Weights of a small contrastive image-text model: 203450 training examples.
Rows from block 2 of the text encoder, named by matrix and row number. Rows with one number belong to one attention dimension. Each number is 128 + 24 x the weight over its row's rms, rounded and kept within 0 to 255. All counts start at 0. After the name is the row's rms in percent of the matrix's.
# q: attention query, key and value (stacked) (text_encoder.blocks.2.attn.qkv.weight, 1152x384, the q third), inputs 0-63
# k: attention query, key and value (stacked) (text_encoder.blocks.2.attn.qkv.weight, 1152x384, the k third), inputs 0-63
q.213 085 [104 128 128 115 128 148 128 128 128 128 128 128 128 128 128 128 128 128 128 116 128 128 128 128 128 128 128 128 128 128 120 128 121 128 241 153 128 114 128 128 128 128 181 128 175 128 128  96 128 128 134 128 128 128 128 128 128  84 128 128 164 128 128  55]
k.213 102 [128 102 128  97 128  98 166 128 128 149 128 114 128 128 100 128 128 157 128 124 128 128  82 128 128 128 155 128 128 113 231 128 204 116 128 128 128 138 164 128 128 128 128  47 128 180 128 128 128 128 128 128 128 128 128 128 143 169  65 154 128 128  70 128]
q.214 107 [128 155 128 115 128 149 128 128 128 128 128 128 174 128 188 128 121 128 128 128 128 128 128 128 128 126 128 128 109 128 128 128 128 128 186  86 128 144 128 128 128 128 128  83 154 128 131 128 128 125 128 128  54 128 162 128 115 128 128  68 128 128 128 128]
k.214 097 [128 128 128 107 159 128 128 128 128 128 128 100 128 102 128 128 128 128 143 128 128 128 104 128 128 128 128 113  90  70 101 128 108 128 128 128 128 119 128 158 128 128 128  94 128 143 103 128 128 128 163 128 196 128  93 150 128 128 128 128 128 149 128 128]
q.215 095 [128 128 128 128 128 128 128 128  75 128 128 128 128 128 128 128 128 128 128 128 111 189 128 128 128 133 128 128 128 128 128 128 128 128 128  63 142 242 128 128  92 128 128 171 128 128 128  83 128 128 135 128 128 128 128 128 128 128 128  90 124  81 128 128]
k.215 107 [120 128 130 161 128 128 128 128  69 160 123 128  66 144 128 204 128 128 128 140 128 128 128 128 196 128 128 128 128  57 128 128 128 164 128 162 128 148 128 128 128 128 114 128 132 128 128 128 128 128 128 128 128 128 128 141  56 150 128 128 134 112 128 151]
q.216 096 [128 128 146 123 128 157 128 128 128 128 128 128 128 196 124 128  44 128 128  66 128 128 128 128 128 128 128 144 128 128 128 128 128 182 171 128  78  47 124 151 209 128 123 128 128 128 128  76 128 128  66 108 155 128 111 128 130 128 128 128 112 128 128 101]
k.216 099 [128 128 170 128 128 140 128 128 128  69 128  82 128 128 134 116 128 128 128 128 128 128 128 128 128 128 128 128 162 128 128 128 128 128 128 128 128 128 128  99 128 129 128 128 128 128 128 128 128 128 128 141 128  95 128 128 242 183 150 137 128 128 128 175]
q.217 090 [ 50 128 128 128  43 128 128  83 137 128 128 115 151 205 128 128 128 141 128 128 128 128 128 128 128 128 128  73 128 128 112 128 128 175 128 181 128  80 128 128 128 131 128 128 128 128 128 128 128 128 128 128 185 113 128  69 128 149 128 128 128 128 128 128]
k.217 105 [177 128 128 128 168 128 128 128 128  65 128 223 171 128 128 142 128 128 128 128 128 128 154 128 128 128 128  87 128 128 128 128 128 128 128 128 128 128 100 128 102 128 128 128 176 128  87 128 130 128 128 128 128 128 128 128 128  86 128 128 128 128 128 202]
q.218 100 [128 143 128 128 128 128 148  84 162 128 128 116 128 128 128 128 128 128 128 128 159 128 128 128 128 128 128 182 128 128 103 128 128 128 128 128 128 128 128 128 154  70 128  83 141 128 128 128 128 128 128 128  92 128 113 128  98 128  63 176 128 189 128 128]
k.218 103 [128 176 128 128 210 128 128 128 128 210 128 128 127 128 128  30 128  92 128 128 128   0 128 128 202 128 128 128 128 131  91 202 128 102 128 128 128 128 128 128 128 128 128 167 128 128 128 128 128 128 128 146 128 166 128 128 128 150 141 128 154 128 128 128]
q.219 121 [128 128 148 128 128 129  97 128 128 128 130 128 128  54 128 128  81  95 128 128 128 128 128  77 188  96 128  90 112 195 148 101 137  85 128 128 128 128 128 128 128 128  74 128 128 128 128 131 128 128 141 128 128 128 128 128 128 128 128 128 128 118 165 128]
k.219 119 [128  85 128 128  89 112 128 119 128 128 128 105 129 128 128 128  85 130 128  48 128 122 104 128 180 128 128 128 128 128 100 128 128 116 104 115 128  70  76 128 128 128 128 160 128 128 128 128 128 128  66 128 130 128 128 128 128 128 128 113 128 128 130 128]
q.220 113 [128 190 216 128 216 128 128 128 128 128  61 128  68 128 139 119 128 143 128 128 128 171 146 179 128 128 128 128 128 128 128 128 128 128 128 199 128 128 128 128 128 128  81 153 128 128 128 162 128 130 128  59 128 128 128 128 128 101 128 128 128 128 128 128]
k.220 104 [128 161  42 128 128 118 128 128 128 128 128 128 137 128 128 128 128 128 128 108 128 128 128 128 128 128 128 128 175 128 160  84 128 128  79 128 128 128 128 116 128 128 128 128 128 128 128 128 128 128 128 128 128 155 128 128 168 128 128 184 128 128 128 128]
q.221 119 [ 49 128 128 128  94 128 181 128 128 128 163  70 128 128 128 128 112 128 110 128 124 128 128 128 128 128 128 128 148 128 104 128  96 147 128 175 128 128 128 128 128 128 128 128 128 128 128 128 128 197 128 128 128 128 128 128 128 128 128 128 128 157 128 128]
k.221 117 [ 35  46 128 128 128 128 128 128 128 128 128  83 128 128 140 128 128 110 128 134  93 128 128 128 128 128 128 128 128 128 128 128 128 121 108 130 128 128 109 128 128 104 173 128 171 128 128  68 128 167 128 153 173  53 163 128 137 102 127  87 133 164 128 128]
q.222 090 [128 128 128 128 128 142 189 128 128 128 128 134 128 125 128 128 128 128 128 153 128 128 128 128 128 128 128 128 128 128 128 128 128 133  82 128 128 128 130 128 128 128 109 128 128  93 128 128 128 110 136   2 128 128 128  55 128 137 128 128  64 128 128 128]
k.222 101 [128  83 128 128 128 128 128 161 128 128  73 127 128 128  88 107 174 128 128 157 118 128 128 128 128  99 128 128 128 153 105 128 128 137  94 128 128 128  94 128  93 160 128 110 105 148 118 128 128 128 172 128 128 123 202 198 128 128 185 128 128 128 128 128]
q.223 114 [126 128 129 120 128 128 128 128 128 128 128 128 128 128 128 112 128 128 140 128 156 152 128 128 128 128 117 128 128  88 128 128  92 128 128 128 128  98  75 128 128 128  84 128  73  98 102 128 128  72 118 128 128 125  73 128 128 128 128 117 128  72 128 128]
k.223 116 [128 128 128 128 128 128 128 128 128 125 128 128 128 128 111 167 116 128 128  96  74 128 153 128 128  66 128 129 128 131 208 128 128 128 128 128 128 128 128 128 120 128 128 128 128 130  98 141 103 128 103 180 128 128 128 110 128 188 115 162 128  72 137 128]
q.224 098 [128 190 128 128 129 128 128  28 128 128 144 128 128 128  94 128 128  92 128 159 120 128 128 128 128 128 128 128 128 128 128 128 210 128 144 128 112 128 210 128 128 111 128 128 128 125  73 111 123 131 217 128 128 128 128 128  56 105 128 128 128 128 128 128]
k.224 101 [128 128 128  99 128 158 128 159 128 168 128 128 128 128 186 140 128 128 180 128 128 128 128 128 128  74 128 128 128 128 128  94 128 128 117 157 157 119 128  82 128 128 128 128 128 135 128 128  54 128  75 128 128 128 128 128 128 128 128 134 128 128 128 128]
q.225 097 [170 128 128 128 128 128  72 128 128 128 162 128 100 128 139 128 139 128  43 128 128 128 128  89 109 128 128 144 128 128  96 126 128 128 128 128 151 128 128 154 145 128 128 157 128 128 124 128 128 128 128 128 128 128 108 128 128 147 122 128 128 128 194 151]
k.225 117 [128 128 128 150 141 128 128  79 128 128 128 128 128 128 128 128 128 164 128  63 128 178 128 150 128 128 145 156  42 128 128 128 128  61 128 141 128 145 128 128 128 128 148 114 128 116 128 128 128 128 128 233 124 128 128 128 128  93 128 128 121 128 128 128]
q.226 101 [128 117 128 128 128 128 128 128 128 128 128 128 128 128 128 158 128 119  85 103 128 128 128 128 105 128  21 128 128 128 128 128 128 128  98 128 128  72 121 128  16 128  67 128 128 128 128 128 128 128 128 126 142 128 103 128 128  92 128 169 128 128 128 128]
k.226 100 [128 128 128 128 146  73 128 128 128 128 131 128 128 111 128 128 128 133 128 128 162 228 128 128 128 128  71 218  80 128 128 128 128 128 128 149 128  77 128  94 159 128 128 128 156 171 128 128 212 128 128 128 184 128 128 128  19 128 128 128 128 128 128  62]
q.227 105 [128  60 128 128 128 128  79 128 128 128 134 128 128 128 242  91  52 128 128 128 128 132 128 128 128 128 128 128 162 128 128  93 128 123 122 123 128 128  70 128 128  23 128 128  78 128 128 178 176 100 128 128 128 128 128 111 128 137 128 128 128 144 214 128]
k.227 109 [139 128 128 128  90 128  63 128 128 174 153 124 128 119  39 128 128 128 128 107 128 128 128 128 128 128  91 128 128 128 128 128 164 128 173 128 171 146 128 128 128 128 128 116 164 128  84 128 128 128 128 153 112 128 153 151 128 128 128 128 128 130 128 128]
q.228 109 [128 128 128 128 118 128 128 128 128 128 128 105 128 128 128 139 128 128 128 128 157 128 128 128 128 136  94 128 128 138 128 128 128 128 160 128 181 128 128 118 128 128 128 147 128 128 142 128 128 128  42 128 128  71 128 128 147 128 128 128 200 128 156 104]
k.228 100 [103  73  71 128 128 128 128 128 128  73 128 128 128  80 128 128 128 128 128 128 128 128 128 128 146 128 128 109 194 128 153 128 128  96 114 108 172 128 205 139 134  83 128 128 140 128 107 128 128 128 128 128  73 128 128 128 128 128 128 128 128 128 155 132]
q.229 091 [128 226 120 128 137 128 128 128 128 128 128 128 128 128 107 128 128 128 128 128 157  41 128 128 201 128 128 128 137 128 128 128 128 128 128 128 128 128 128 128 128 128 131 128 128 137 128 128 128 128 128 128 128 128  50 128 128 128  82 128 162 128 128 128]
k.229 096 [128 164 128 128 128 128 128 128 128  64 128 128 128 101 128 128 128 100 128 253 128 128 128 128 128 128 128 128 128 128  53 120 104 128 128 128 128 128 128 128 128 128 128 150 113 175 128 143 128 128 128  93 128 128  76  75 128 121 128 128 128 128 108 144]
q.230 090 [128 128 128 128  38 128 122 128 128 128 128 128 128 128 190 195 128 128 128 128  75 128 128 122 128 121 128 128 128 147 128  91 128 128  22 161 128  78 145 128  41 114 128 126 128 128 128 128 146  95 128 128 128 128 128 128 133  92 128 128 128 128 128 128]
k.230 102 [128 128   0 188 128 128 168 128 128 131  93 128 153 154 128 128 128  98 128 128 128 167 128 128 128 128 128 128  89 128 128  57 156 128 128 128  74 169 110 128 128 128 128 182 153 128  87 149 128 128 128 128 128 128 128 128 128 128 128 144  48 136 128 128]
q.231 087 [134 128 143 138 128 128 128 128 128 128 176 128  80 128 128 128 182 128 128 128 128 128 128 128 128 128 128 128 128 128 128 128 130 160 128 128 128 111 128 128 123 128 128 187 166 128 174  92 128 146  89 184 171 128 128 128 128 128 128 128 128 128 128 128]
k.231 099 [128 128 128 135 145 122 249 128 128 120  85 128 154 128 128 128 128 128 195 128 171 128 128 128  69 101 159 128 143 128 128 128 128 152 128 128 118 128 128 184  56 128 128 128 128 128 128  94 128 164 102 132 128 128 194 128 128 100 128 128 128 128 125 128]
q.232 100 [128 128  95 128 128 128 128 139 174 137 128 128 194 128 128 184 128 128 126 128  70 128 164 165 142 113 128 128 128 128 128 128 128 128 133 128 128 128 123 128 128 128 128 128 128 128 128 128 158 128 128 128 115 128 157 128 128 128  52 128 128 149 128 128]
k.232 118 [128 138 128  88 128 128  67 128  93 128 192 128 160 128  58 128 114 128 197 116 128 128 128 128 128 128  90 128 128 186 128 128 165 128  97 128 176  86 128 128 128 128  92 128 128 128 128 128 128 133 146 128 168 128 129 135 163 128 128 134 128 103 128 114]
q.233 078 [128 128 140 128 128 128 104 128 128 128 128 128 128 128 128 128  47 128 115 128 128 128 128 128 128 128 128 128 128 128 128  87 164 133 128 128 128 128 181 128 128 174 128 128 128 128 128 128 128 128 128 128 128 128 128 128 128 128 128 128 128  99 128 145]
k.233 074 [128 128  99 128 128  38 128 128 128 128 128  80 128 128 128 128 110 160 128 128 141 128 128 128 128 128 128 221 128 128 128 128 128 128 128 135 128 128 128 194 128 128 128 128 154 128 128 128 128 128   0 128 128 128 128 128 128 128 128 128 128 128 128 156]
q.234 097 [128 128 214 128 128 128 128 128 128 128 128 158 159 128 128 128 128 128 190 128 128 129 128 128 128 128 166 128 149 128 128 128 128 128 128 136 128 128 128 128 128 128 128  53 120 128 128  94 128 128 128 128 128 128 128 128 131 152 246 128 138  96 130 128]
k.234 110 [128  51 128 128 104 128 128 128 143 128  42 128 128 128 119  76 128 128 128 128 108  50 128 186 136 173 128 149 128 128 128 128 128 128 140 126 128 128 118 128  57 128 128 128 111 195 128 128 128 128 133  70 128 128 128 128 159 129 128 128 128  73  69 128]
q.235 112 [129 128 128 128 128 128 166  81 128  92 181 111  90 128 128 128 143  51 128 128 128  79 128 106 128 152 128 128 128 128 182 128 128 128  21 128 156 128 148 128 147 128 128 128 128 128 128 128 128 128 128 128 128 128 135 128 128 128 128 128 128 128 128 128]
k.235 109 [109 128 128 128 128 116 128 128 128 128 128 128 128  98 128 128 128 128 128 128 115 128 109  62 128 128 192  93 180 128 164 128 128 128 217 175  64 128 128 128 128  99 128 128 128 128 128 128 128 128 128 128 128 128 141 128 136  53 128 128 128  75 216 128]
q.236 119 [128 146 128 128 128 104 173 163 128 141 128 128 128 148 128 128 128 128 128 115 178 128 128 128 140 128 128 114 136 128  86 128 128 130 128  84 115 148 141 128 128 128  91 125 128 128 128 128 128 128 128 128 128 128 128 128 128 128 128 155 128 166 128 113]
k.236 127 [194 107 128 128  75 183 128 123 128 128 176 128 128 128 128 128 114 128 132 128 128 128 128 128 128 138 128 128 128 128 128 128 128 111 128 169 128 128 128 180  62 128 128 128 128 116 128  98  96 164 128 128 128 128 210 128 128 101 174 128 187 100  76 128]
q.237 083 [ 41 128  99 128 128  63 128 128 128 177 128 128 128 128 118 128 128 128 128 194 140 128 128 128 128 128 128 151 128 128 128 128 128 128 128 128 128 128 128 128 128 128  74 136 128 128 128 128 128 128 128  76 128 194 128 128 128 128 128 128 204 128 128 128]
k.237 089 [147 128 128 128 128 128  90 136 139 128 170 128 128 128 120  92 172 128 128 128 128 128 122 128 158 128  85 128 128  64 128 140  70 128 182 128  71 128 132 128 194 114 128 103 128 159 128 128  88 128 129 128 128 128 128  84 128 128 128 128  74 128 128 128]