Weights of a small contrastive image-text model: soap at rate 0.0017.
Rows from block 3 of the text encoder, named by matrix and row number. Rows with one number belong to one neuron. Each number is 50 + 15 x the weight over its row's rms, rounded and kept within 0 to 99. All counts start at 0. After the name is the row's rms in percent of the matrix's.
# fc1: MLP up (text_encoder.blocks.3.mlp.fc1.weight, 1536x384), inputs 175-209
# fc2: MLP down (text_encoder.blocks.3.mlp.fc2.weight, 384x1536, transposed), outputs 175-209
fc1.148 110:50 50 65 50 50 59 50 50 28 50 07 50 50 50 50 50 43 50 97 50 50 50 68 50 26 50 50 25 50 65 00 50 50 50 33
fc1.149 108:50 50 76 50 50 50 42 50 83 85 50 57 32 50 50 50 50 59 64 92 52 50 78 50 50 50 50 64 00 50 37 76 50 50 50
fc1.150 079:50 50 12 50 50 50 50 50 50 50 50 50 50 50 50 50 50 02 50 50 88 00 50 50 50 73 41 50 50 50 50 56 50 50 35
fc1.151 070:50 50 50 55 50 50 50 19 50 50 50 50 50 50 50 82 50 50 50 50 50 60 50 98 80 50 97 53 90 50 75 50 50 50 50
fc1.152 083:50 50 50 50 50 18 50 50 50 53 27 50 50 50 50 50 50 50 50 50 74 50 50 50 58 50 50 50 87 50 50 50 31 74 50
fc1.153 117:60 56 50 50 41 50 50 50 54 50 50 50 50 50 50 36 50 50 50 30 50 50 50 22 72 50 50 50 50 50 50 50 74 50 50
fc1.154 131:50 81 37 50 32 62 60 50 50 73 50 50 78 21 50 50 50 50 50 50 50 65 50 50 50 56 73 50 46 50 50 47 50 50 50
fc1.155 082:50 50 50 50 50 50 50 50 80 50 50 48 62 50 50 50 50 50 50 24 74 50 50 50 97 23 50 73 50 50 64 50 50 22 50
fc1.156 117:50 76 50 50 93 40 50 50 90 72 50 11 50 50 50 50 31 40 50 46 50 50 50 50 50 51 50 50 50 50 24 50 99 50 50
fc1.157 094:50 50 50 50 50 61 50 50 50 42 50 50 06 50 50 01 31 62 50 50 50 83 50 50 50 48 50 50 50 50 50 50 50 50 50
fc1.158 067:50 50 50 50 50 50 86 50 50 50 50 50 50 50 50 50 50 50 69 50 50 50 50 50 50 50 48 46 50 50 99 50 26 50 50
fc1.159 107:58 50 50 50 50 50 05 48 37 50 50 50 50 50 50 50 68 50 50 50 47 34 56 50 50 30 50 50 50 50 50 43 50 50 50
fc1.160 108:62 50 27 50 50 50 50 50 50 50 50 29 26 50 66 50 50 50 34 50 50 50 50 50 50 50 44 50 50 50 50 09 50 50 50
fc1.161 095:50 50 64 50 50 50 46 50 90 74 50 50 50 50 41 50 50 50 50 50 50 50 35 50 48 20 50 63 00 50 50 50 50 50 64
fc1.162 146:50 13 72 50 50 50 50 55 50 50 50 61 50 72 67 00 50 50 36 41 50 45 50 72 50 50 32 43 50 50 21 69 63 44 50
fc1.163 080:59 57 73 50 50 34 50 50 50 50 50 50 50 59 50 50 50 50 45 50 50 53 50 67 44 50 50 50 50 49 50 50 50 36 50
fc1.164 075:50 50 50 50 50 42 50 47 50 50 50 50 50 89 50 50 27 50 50 50 50 53 50 99 50 54 50 50 50 50 50 50 26 31 50
fc1.165 105:35 50 50 50 50 50 50 50 97 50 50 65 50 72 50 50 11 31 82 19 50 50 50 27 29 50 77 50 50 50 00 67 50 50 50
fc1.166 093:50 14 50 50 50 50 50 50 40 50 50 50 50 50 50 50 50 50 50 50 50 50 50 50 50 50 50 50 50 50 50 50 50 50 50
fc1.167 126:23 50 50 65 27 50 50 08 50 98 50 50 77 50 93 50 77 32 50 50 27 50 50 41 69 39 60 34 50 50 50 50 50 68 50
fc1.168 105:93 50 86 50 50 50 88 05 50 50 37 23 59 62 50 50 50 50 50 50 85 50 50 50 50 50 00 50 50 50 72 50 50 40 50
fc1.169 094:02 50 50 50 50 77 50 31 50 90 00 23 50 50 50 50 50 80 50 50 50 00 50 50 50 50 50 50 19 50 50 50 50 50 50
fc1.170 074:50 18 50 34 50 50 43 50 50 50 67 50 84 50 85 50 50 50 50 50 50 50 50 50 50 84 96 50 50 37 50 50 50 50 50
fc1.171 098:50 50 50 26 50 25 47 50 50 50 66 99 42 50 50 50 50 37 44 50 50 50 50 50 50 50 50 50 50 50 50 50 46 50 66
fc1.172 067:50 50 50 50 50 50 50 50 50 50 50 15 75 50 50 50 50 50 50 50 50 38 50 50 50 50 50 50 50 50 50 50 33 50 50
fc1.173 097:50 50 50 50 50 50 65 50 50 50 50 50 50 29 50 00 50 56 50 50 50 50 50 66 50 50 50 50 50 50 00 50 02 50 50
fc1.174 085:50 50 78 50 75 49 50 54 50 50 50 50 50 50 50 50 50 50 50 50 66 50 50 50 31 50 50 32 50 50 50 50 50 50 80
fc1.175 119:50 50 35 50 50 32 52 38 92 51 50 21 70 61 50 50 50 50 50 50 50 50 74 50 50 40 50 50 87 50 50 22 50 50 50
fc1.176 131:50 26 55 50 50 50 50 50 50 50 50 50 50 50 50 87 50 50 50 50 11 50 50 58 14 57 50 71 62 50 50 50 50 77 50
fc1.177 090:61 50 50 66 23 50 50 50 67 50 50 70 50 52 50 50 50 65 50 50 50 50 52 50 52 55 50 50 63 00 50 50 50 13 64
fc1.178 105:72 50 50 50 50 65 48 50 50 50 50 50 50 50 50 50 94 50 50 50 50 55 50 64 50 50 50 50 37 50 50 50 50 50 89
fc1.179 123:27 50 65 50 50 82 50 50 24 50 69 50 99 50 50 50 50 50 86 50 00 50 50 50 50 95 50 23 24 50 50 50 50 17 50
fc1.180 081:50 50 50 50 53 50 50 50 50 50 50 50 50 50 50 50 50 50 50 50 50 50 50 50 50 50 48 34 50 50 07 56 50 50 50
fc1.181 103:50 50 33 41 50 50 94 44 50 50 50 99 50 50 50 50 50 42 59 50 50 50 80 50 99 51 50 50 50 50 50 50 50 50 50
fc1.182 079:50 23 99 50 30 25 50 00 50 50 50 50 50 50 99 50 50 50 50 50 50 50 50 76 50 50 50 50 50 50 51 52 28 50 50
fc1.183 085:82 50 50 62 43 50 50 50 50 50 50 50 50 50 15 50 50 50 50 50 50 56 50 50 50 66 50 50 75 50 50 34 03 50 50
fc1.184 096:80 08 50 79 50 45 99 50 50 50 50 50 50 50 50 50 50 50 50 87 50 50 50 71 50 66 43 35 50 50 50 29 50 50 50
fc1.185 116:50 38 50 50 50 50 50 50 50 50 38 50 50 50 50 30 20 50 50 50 50 50 50 68 50 50 50 50 58 28 39 36 50 50 46
fc1.186 090:50 50 50 50 50 81 50 50 99 48 50 50 58 50 50 50 50 50 50 43 50 50 50 50 61 61 50 52 50 50 50 50 50 54 50
fc1.187 094:50 50 99 50 50 72 50 50 50 50 50 50 16 50 87 00 50 50 50 49 10 50 71 50 50 50 38 50 50 50 55 50 50 50 50
fc1.188 095:02 50 50 50 34 50 50 50 50 26 50 50 50 50 50 50 50 50 50 44 50 87 50 50 64 57 42 71 56 50 50 50 50 50 48
fc1.189 109:04 50 50 50 99 50 50 46 50 50 50 09 18 61 50 50 05 23 50 75 50 50 50 55 50 50 50 50 50 50 15 50 50 50 50
fc1.190 100:90 50 34 50 97 27 68 50 50 50 50 46 54 50 93 65 50 50 50 50 50 50 63 50 50 50 50 50 50 50 73 50 50 50 50
fc2.148 086:72 46 50 50 50 68 50 50 51 50 50 50 50 50 99 50 50 50 82 53 31 50 50 50 50 50 50 63 30 50 50 50 50 45 50
fc2.149 108:50 50 50 50 20 50 50 50 45 98 50 50 50 08 50 50 81 46 55 80 50 50 48 50 63 23 62 85 50 50 74 50 50 50 50
fc2.150 081:06 50 50 50 50 50 50 50 50 50 50 50 50 50 50 50 58 50 50 50 50 17 50 46 50 50 50 50 56 50 50 50 50 50 59
fc2.151 066:50 50 50 41 14 50 91 50 50 52 50 50 50 50 89 50 05 50 50 50 00 50 50 50 71 50 50 50 00 50 50 50 56 00 50
fc2.152 113:79 50 50 50 71 50 39 73 29 50 50 50 50 73 26 50 00 50 77 22 50 50 50 35 50 50 23 50 73 50 34 50 50 50 66
fc2.153 122:50 50 41 50 50 50 50 50 50 96 50 50 50 34 67 50 50 50 50 50 50 50 50 50 50 50 50 50 50 89 50 67 50 50 10
fc2.154 118:27 50 50 50 50 50 28 50 50 50 72 50 50 50 51 50 50 72 50 50 50 50 50 13 50 50 50 25 50 50 50 50 50 50 50
fc2.155 088:50 22 50 50 50 50 50 50 50 50 50 99 50 17 50 45 50 50 50 50 50 50 50 50 50 50 81 50 50 14 50 50 50 50 50
fc2.156 120:54 26 40 50 50 50 50 50 50 50 50 62 65 50 50 50 50 64 50 50 50 50 50 50 50 50 50 50 50 50 50 50 50 50 50
fc2.157 111:49 39 50 05 50 62 30 50 50 63 50 39 50 50 50 50 90 50 50 50 50 50 50 50 50 62 79 50 50 50 50 50 50 41 50
fc2.158 051:50 50 50 50 35 16 50 50 50 50 50 50 50 03 50 20 50 50 50 50 50 50 50 45 50 50 50 50 50 50 68 50 80 50 48
fc2.159 135:89 50 75 50 50 42 39 74 50 50 50 28 50 50 19 50 50 50 50 50 41 50 50 50 50 66 50 50 50 50 30 23 50 59 67
fc2.160 127:50 58 50 62 24 37 50 57 50 50 50 50 50 50 50 82 51 50 85 50 50 50 50 50 50 50 50 50 50 69 55 50 63 50 95
fc2.161 084:50 50 50 50 33 50 50 50 50 47 28 50 50 33 50 50 50 49 50 50 58 79 50 50 50 50 50 50 50 50 31 50 45 50 88
fc2.162 151:50 50 73 50 50 44 50 50 50 50 50 79 50 50 81 32 36 36 50 50 65 60 50 50 22 50 13 50 50 50 50 50 50 50 38
fc2.163 068:64 81 50 50 50 50 50 45 50 50 50 50 00 50 45 50 50 50 50 50 12 50 50 50 21 50 50 39 50 50 66 50 62 50 50
fc2.164 068:99 50 51 70 50 32 50 50 50 50 50 25 50 50 50 99 50 50 50 50 50 50 50 50 50 50 50 50 50 50 50 00 78 50 50
fc2.165 094:16 50 50 83 50 50 50 50 50 50 66 50 50 26 50 50 50 50 50 50 50 28 50 44 50 50 50 99 50 22 62 50 50 50 50
fc2.166 112:73 76 50 50 50 50 01 42 50 50 00 50 49 50 50 43 50 46 46 00 69 50 03 15 50 50 00 50 50 50 57 50 50 63 50
fc2.167 151:55 50 50 50 19 50 50 50 50 50 82 50 50 16 50 50 39 75 50 50 50 50 50 36 50 50 50 50 18 50 50 50 50 50 50
fc2.168 120:50 01 50 50 50 81 50 48 39 50 50 50 50 50 17 52 50 57 50 43 50 50 50 50 50 54 20 50 50 50 50 50 50 50 50
fc2.169 119:50 99 50 50 50 50 31 50 50 50 50 50 50 50 80 82 50 61 37 50 50 50 41 50 50 71 36 50 50 50 50 50 50 75 50
fc2.170 058:50 22 50 50 64 59 50 50 50 67 50 50 44 33 99 50 69 19 07 50 50 50 58 50 50 50 50 50 14 50 50 22 50 50 72
fc2.171 134:50 88 66 18 50 36 50 50 87 57 34 50 31 50 50 50 50 50 50 50 60 50 50 83 50 50 50 92 50 38 82 24 50 50 69
fc2.172 064:93 50 50 77 50 50 50 50 50 50 50 50 50 29 50 50 50 07 50 50 50 50 50 50 50 29 50 32 50 27 50 50 49 50 44
fc2.173 095:50 48 50 11 50 50 50 50 22 50 50 50 50 50 45 50 50 50 50 50 50 50 46 50 50 50 50 50 94 50 50 64 50 50 50
fc2.174 075:96 50 50 57 50 37 50 50 50 50 50 50 50 50 80 50 50 50 50 50 50 50 50 50 50 50 50 50 22 50 50 30 50 50 50
fc2.175 099:60 50 50 50 50 50 50 52 50 50 50 50 50 39 56 50 50 50 57 50 50 50 50 40 75 06 50 00 50 50 50 50 50 99 50
fc2.176 102:50 56 50 57 50 50 50 16 50 50 50 50 50 50 50 50 50 50 50 50 00 31 50 52 50 50 50 78 50 39 50 50 50 50 50
fc2.177 095:60 50 50 50 50 50 50 50 50 50 50 99 70 50 29 50 50 49 74 50 50 50 62 50 50 50 50 50 47 50 50 50 43 50 50
fc2.178 116:00 33 70 50 61 28 50 80 50 50 50 50 84 39 44 50 82 50 58 39 96 50 50 50 50 50 50 46 50 60 50 50 37 50 50
fc2.179 096:50 50 50 50 50 50 50 50 38 50 47 50 50 50 50 73 50 50 36 50 50 50 31 50 27 50 50 50 50 33 50 50 50 50 50
fc2.180 096:50 50 50 50 50 99 50 50 50 50 50 54 50 54 50 50 64 50 50 57 00 49 50 50 50 49 50 50 33 50 50 50 25 50 50
fc2.181 106:50 50 50 05 41 50 50 58 50 50 50 35 07 50 50 50 37 50 50 34 50 99 50 50 50 77 93 79 50 50 50 50 50 50 50
fc2.182 081:50 50 50 50 50 36 50 50 50 50 50 00 50 28 50 50 50 11 17 50 39 00 50 50 50 50 50 50 50 50 50 45 84 50 50
fc2.183 100:50 10 50 49 50 50 50 23 02 61 50 50 50 24 79 50 42 50 50 44 79 70 50 50 50 50 50 57 50 50 50 55 50 98 50
fc2.184 107:50 50 50 50 50 55 50 50 79 57 50 50 50 00 50 55 50 50 50 50 83 50 50 50 50 50 50 50 50 71 50 69 50 76 50
fc2.185 116:50 26 50 50 50 54 50 64 50 52 72 50 50 50 50 50 50 50 50 50 50 50 31 50 27 50 50 50 50 31 50 50 54 50 50
fc2.186 099:50 50 01 50 50 50 50 50 50 50 50 50 81 50 50 50 24 06 50 50 50 50 50 26 50 50 50 50 50 50 50 50 50 50 68
fc2.187 093:50 50 50 50 50 27 50 50 74 82 50 38 50 37 50 47 50 50 50 50 50 50 50 50 50 50 50 50 51 50 50 50 50 50 70
fc2.188 109:50 50 50 50 50 45 50 50 24 41 99 50 69 06 50 45 50 25 50 50 50 50 50 50 95 74 50 61 50 50 55 65 50 50 50
fc2.189 112:50 50 50 50 50 50 50 50 50 59 43 50 77 50 50 58 50 89 50 50 34 50 50 50 10 50 63 50 50 30 50 50 50 50 50
fc2.190 092:99 50 50 50 70 50 86 50 50 46 50 50 50 20 50 50 50 50 50 50 50 50 50 50 50 50 46 50 21 33 50 56 50 50 59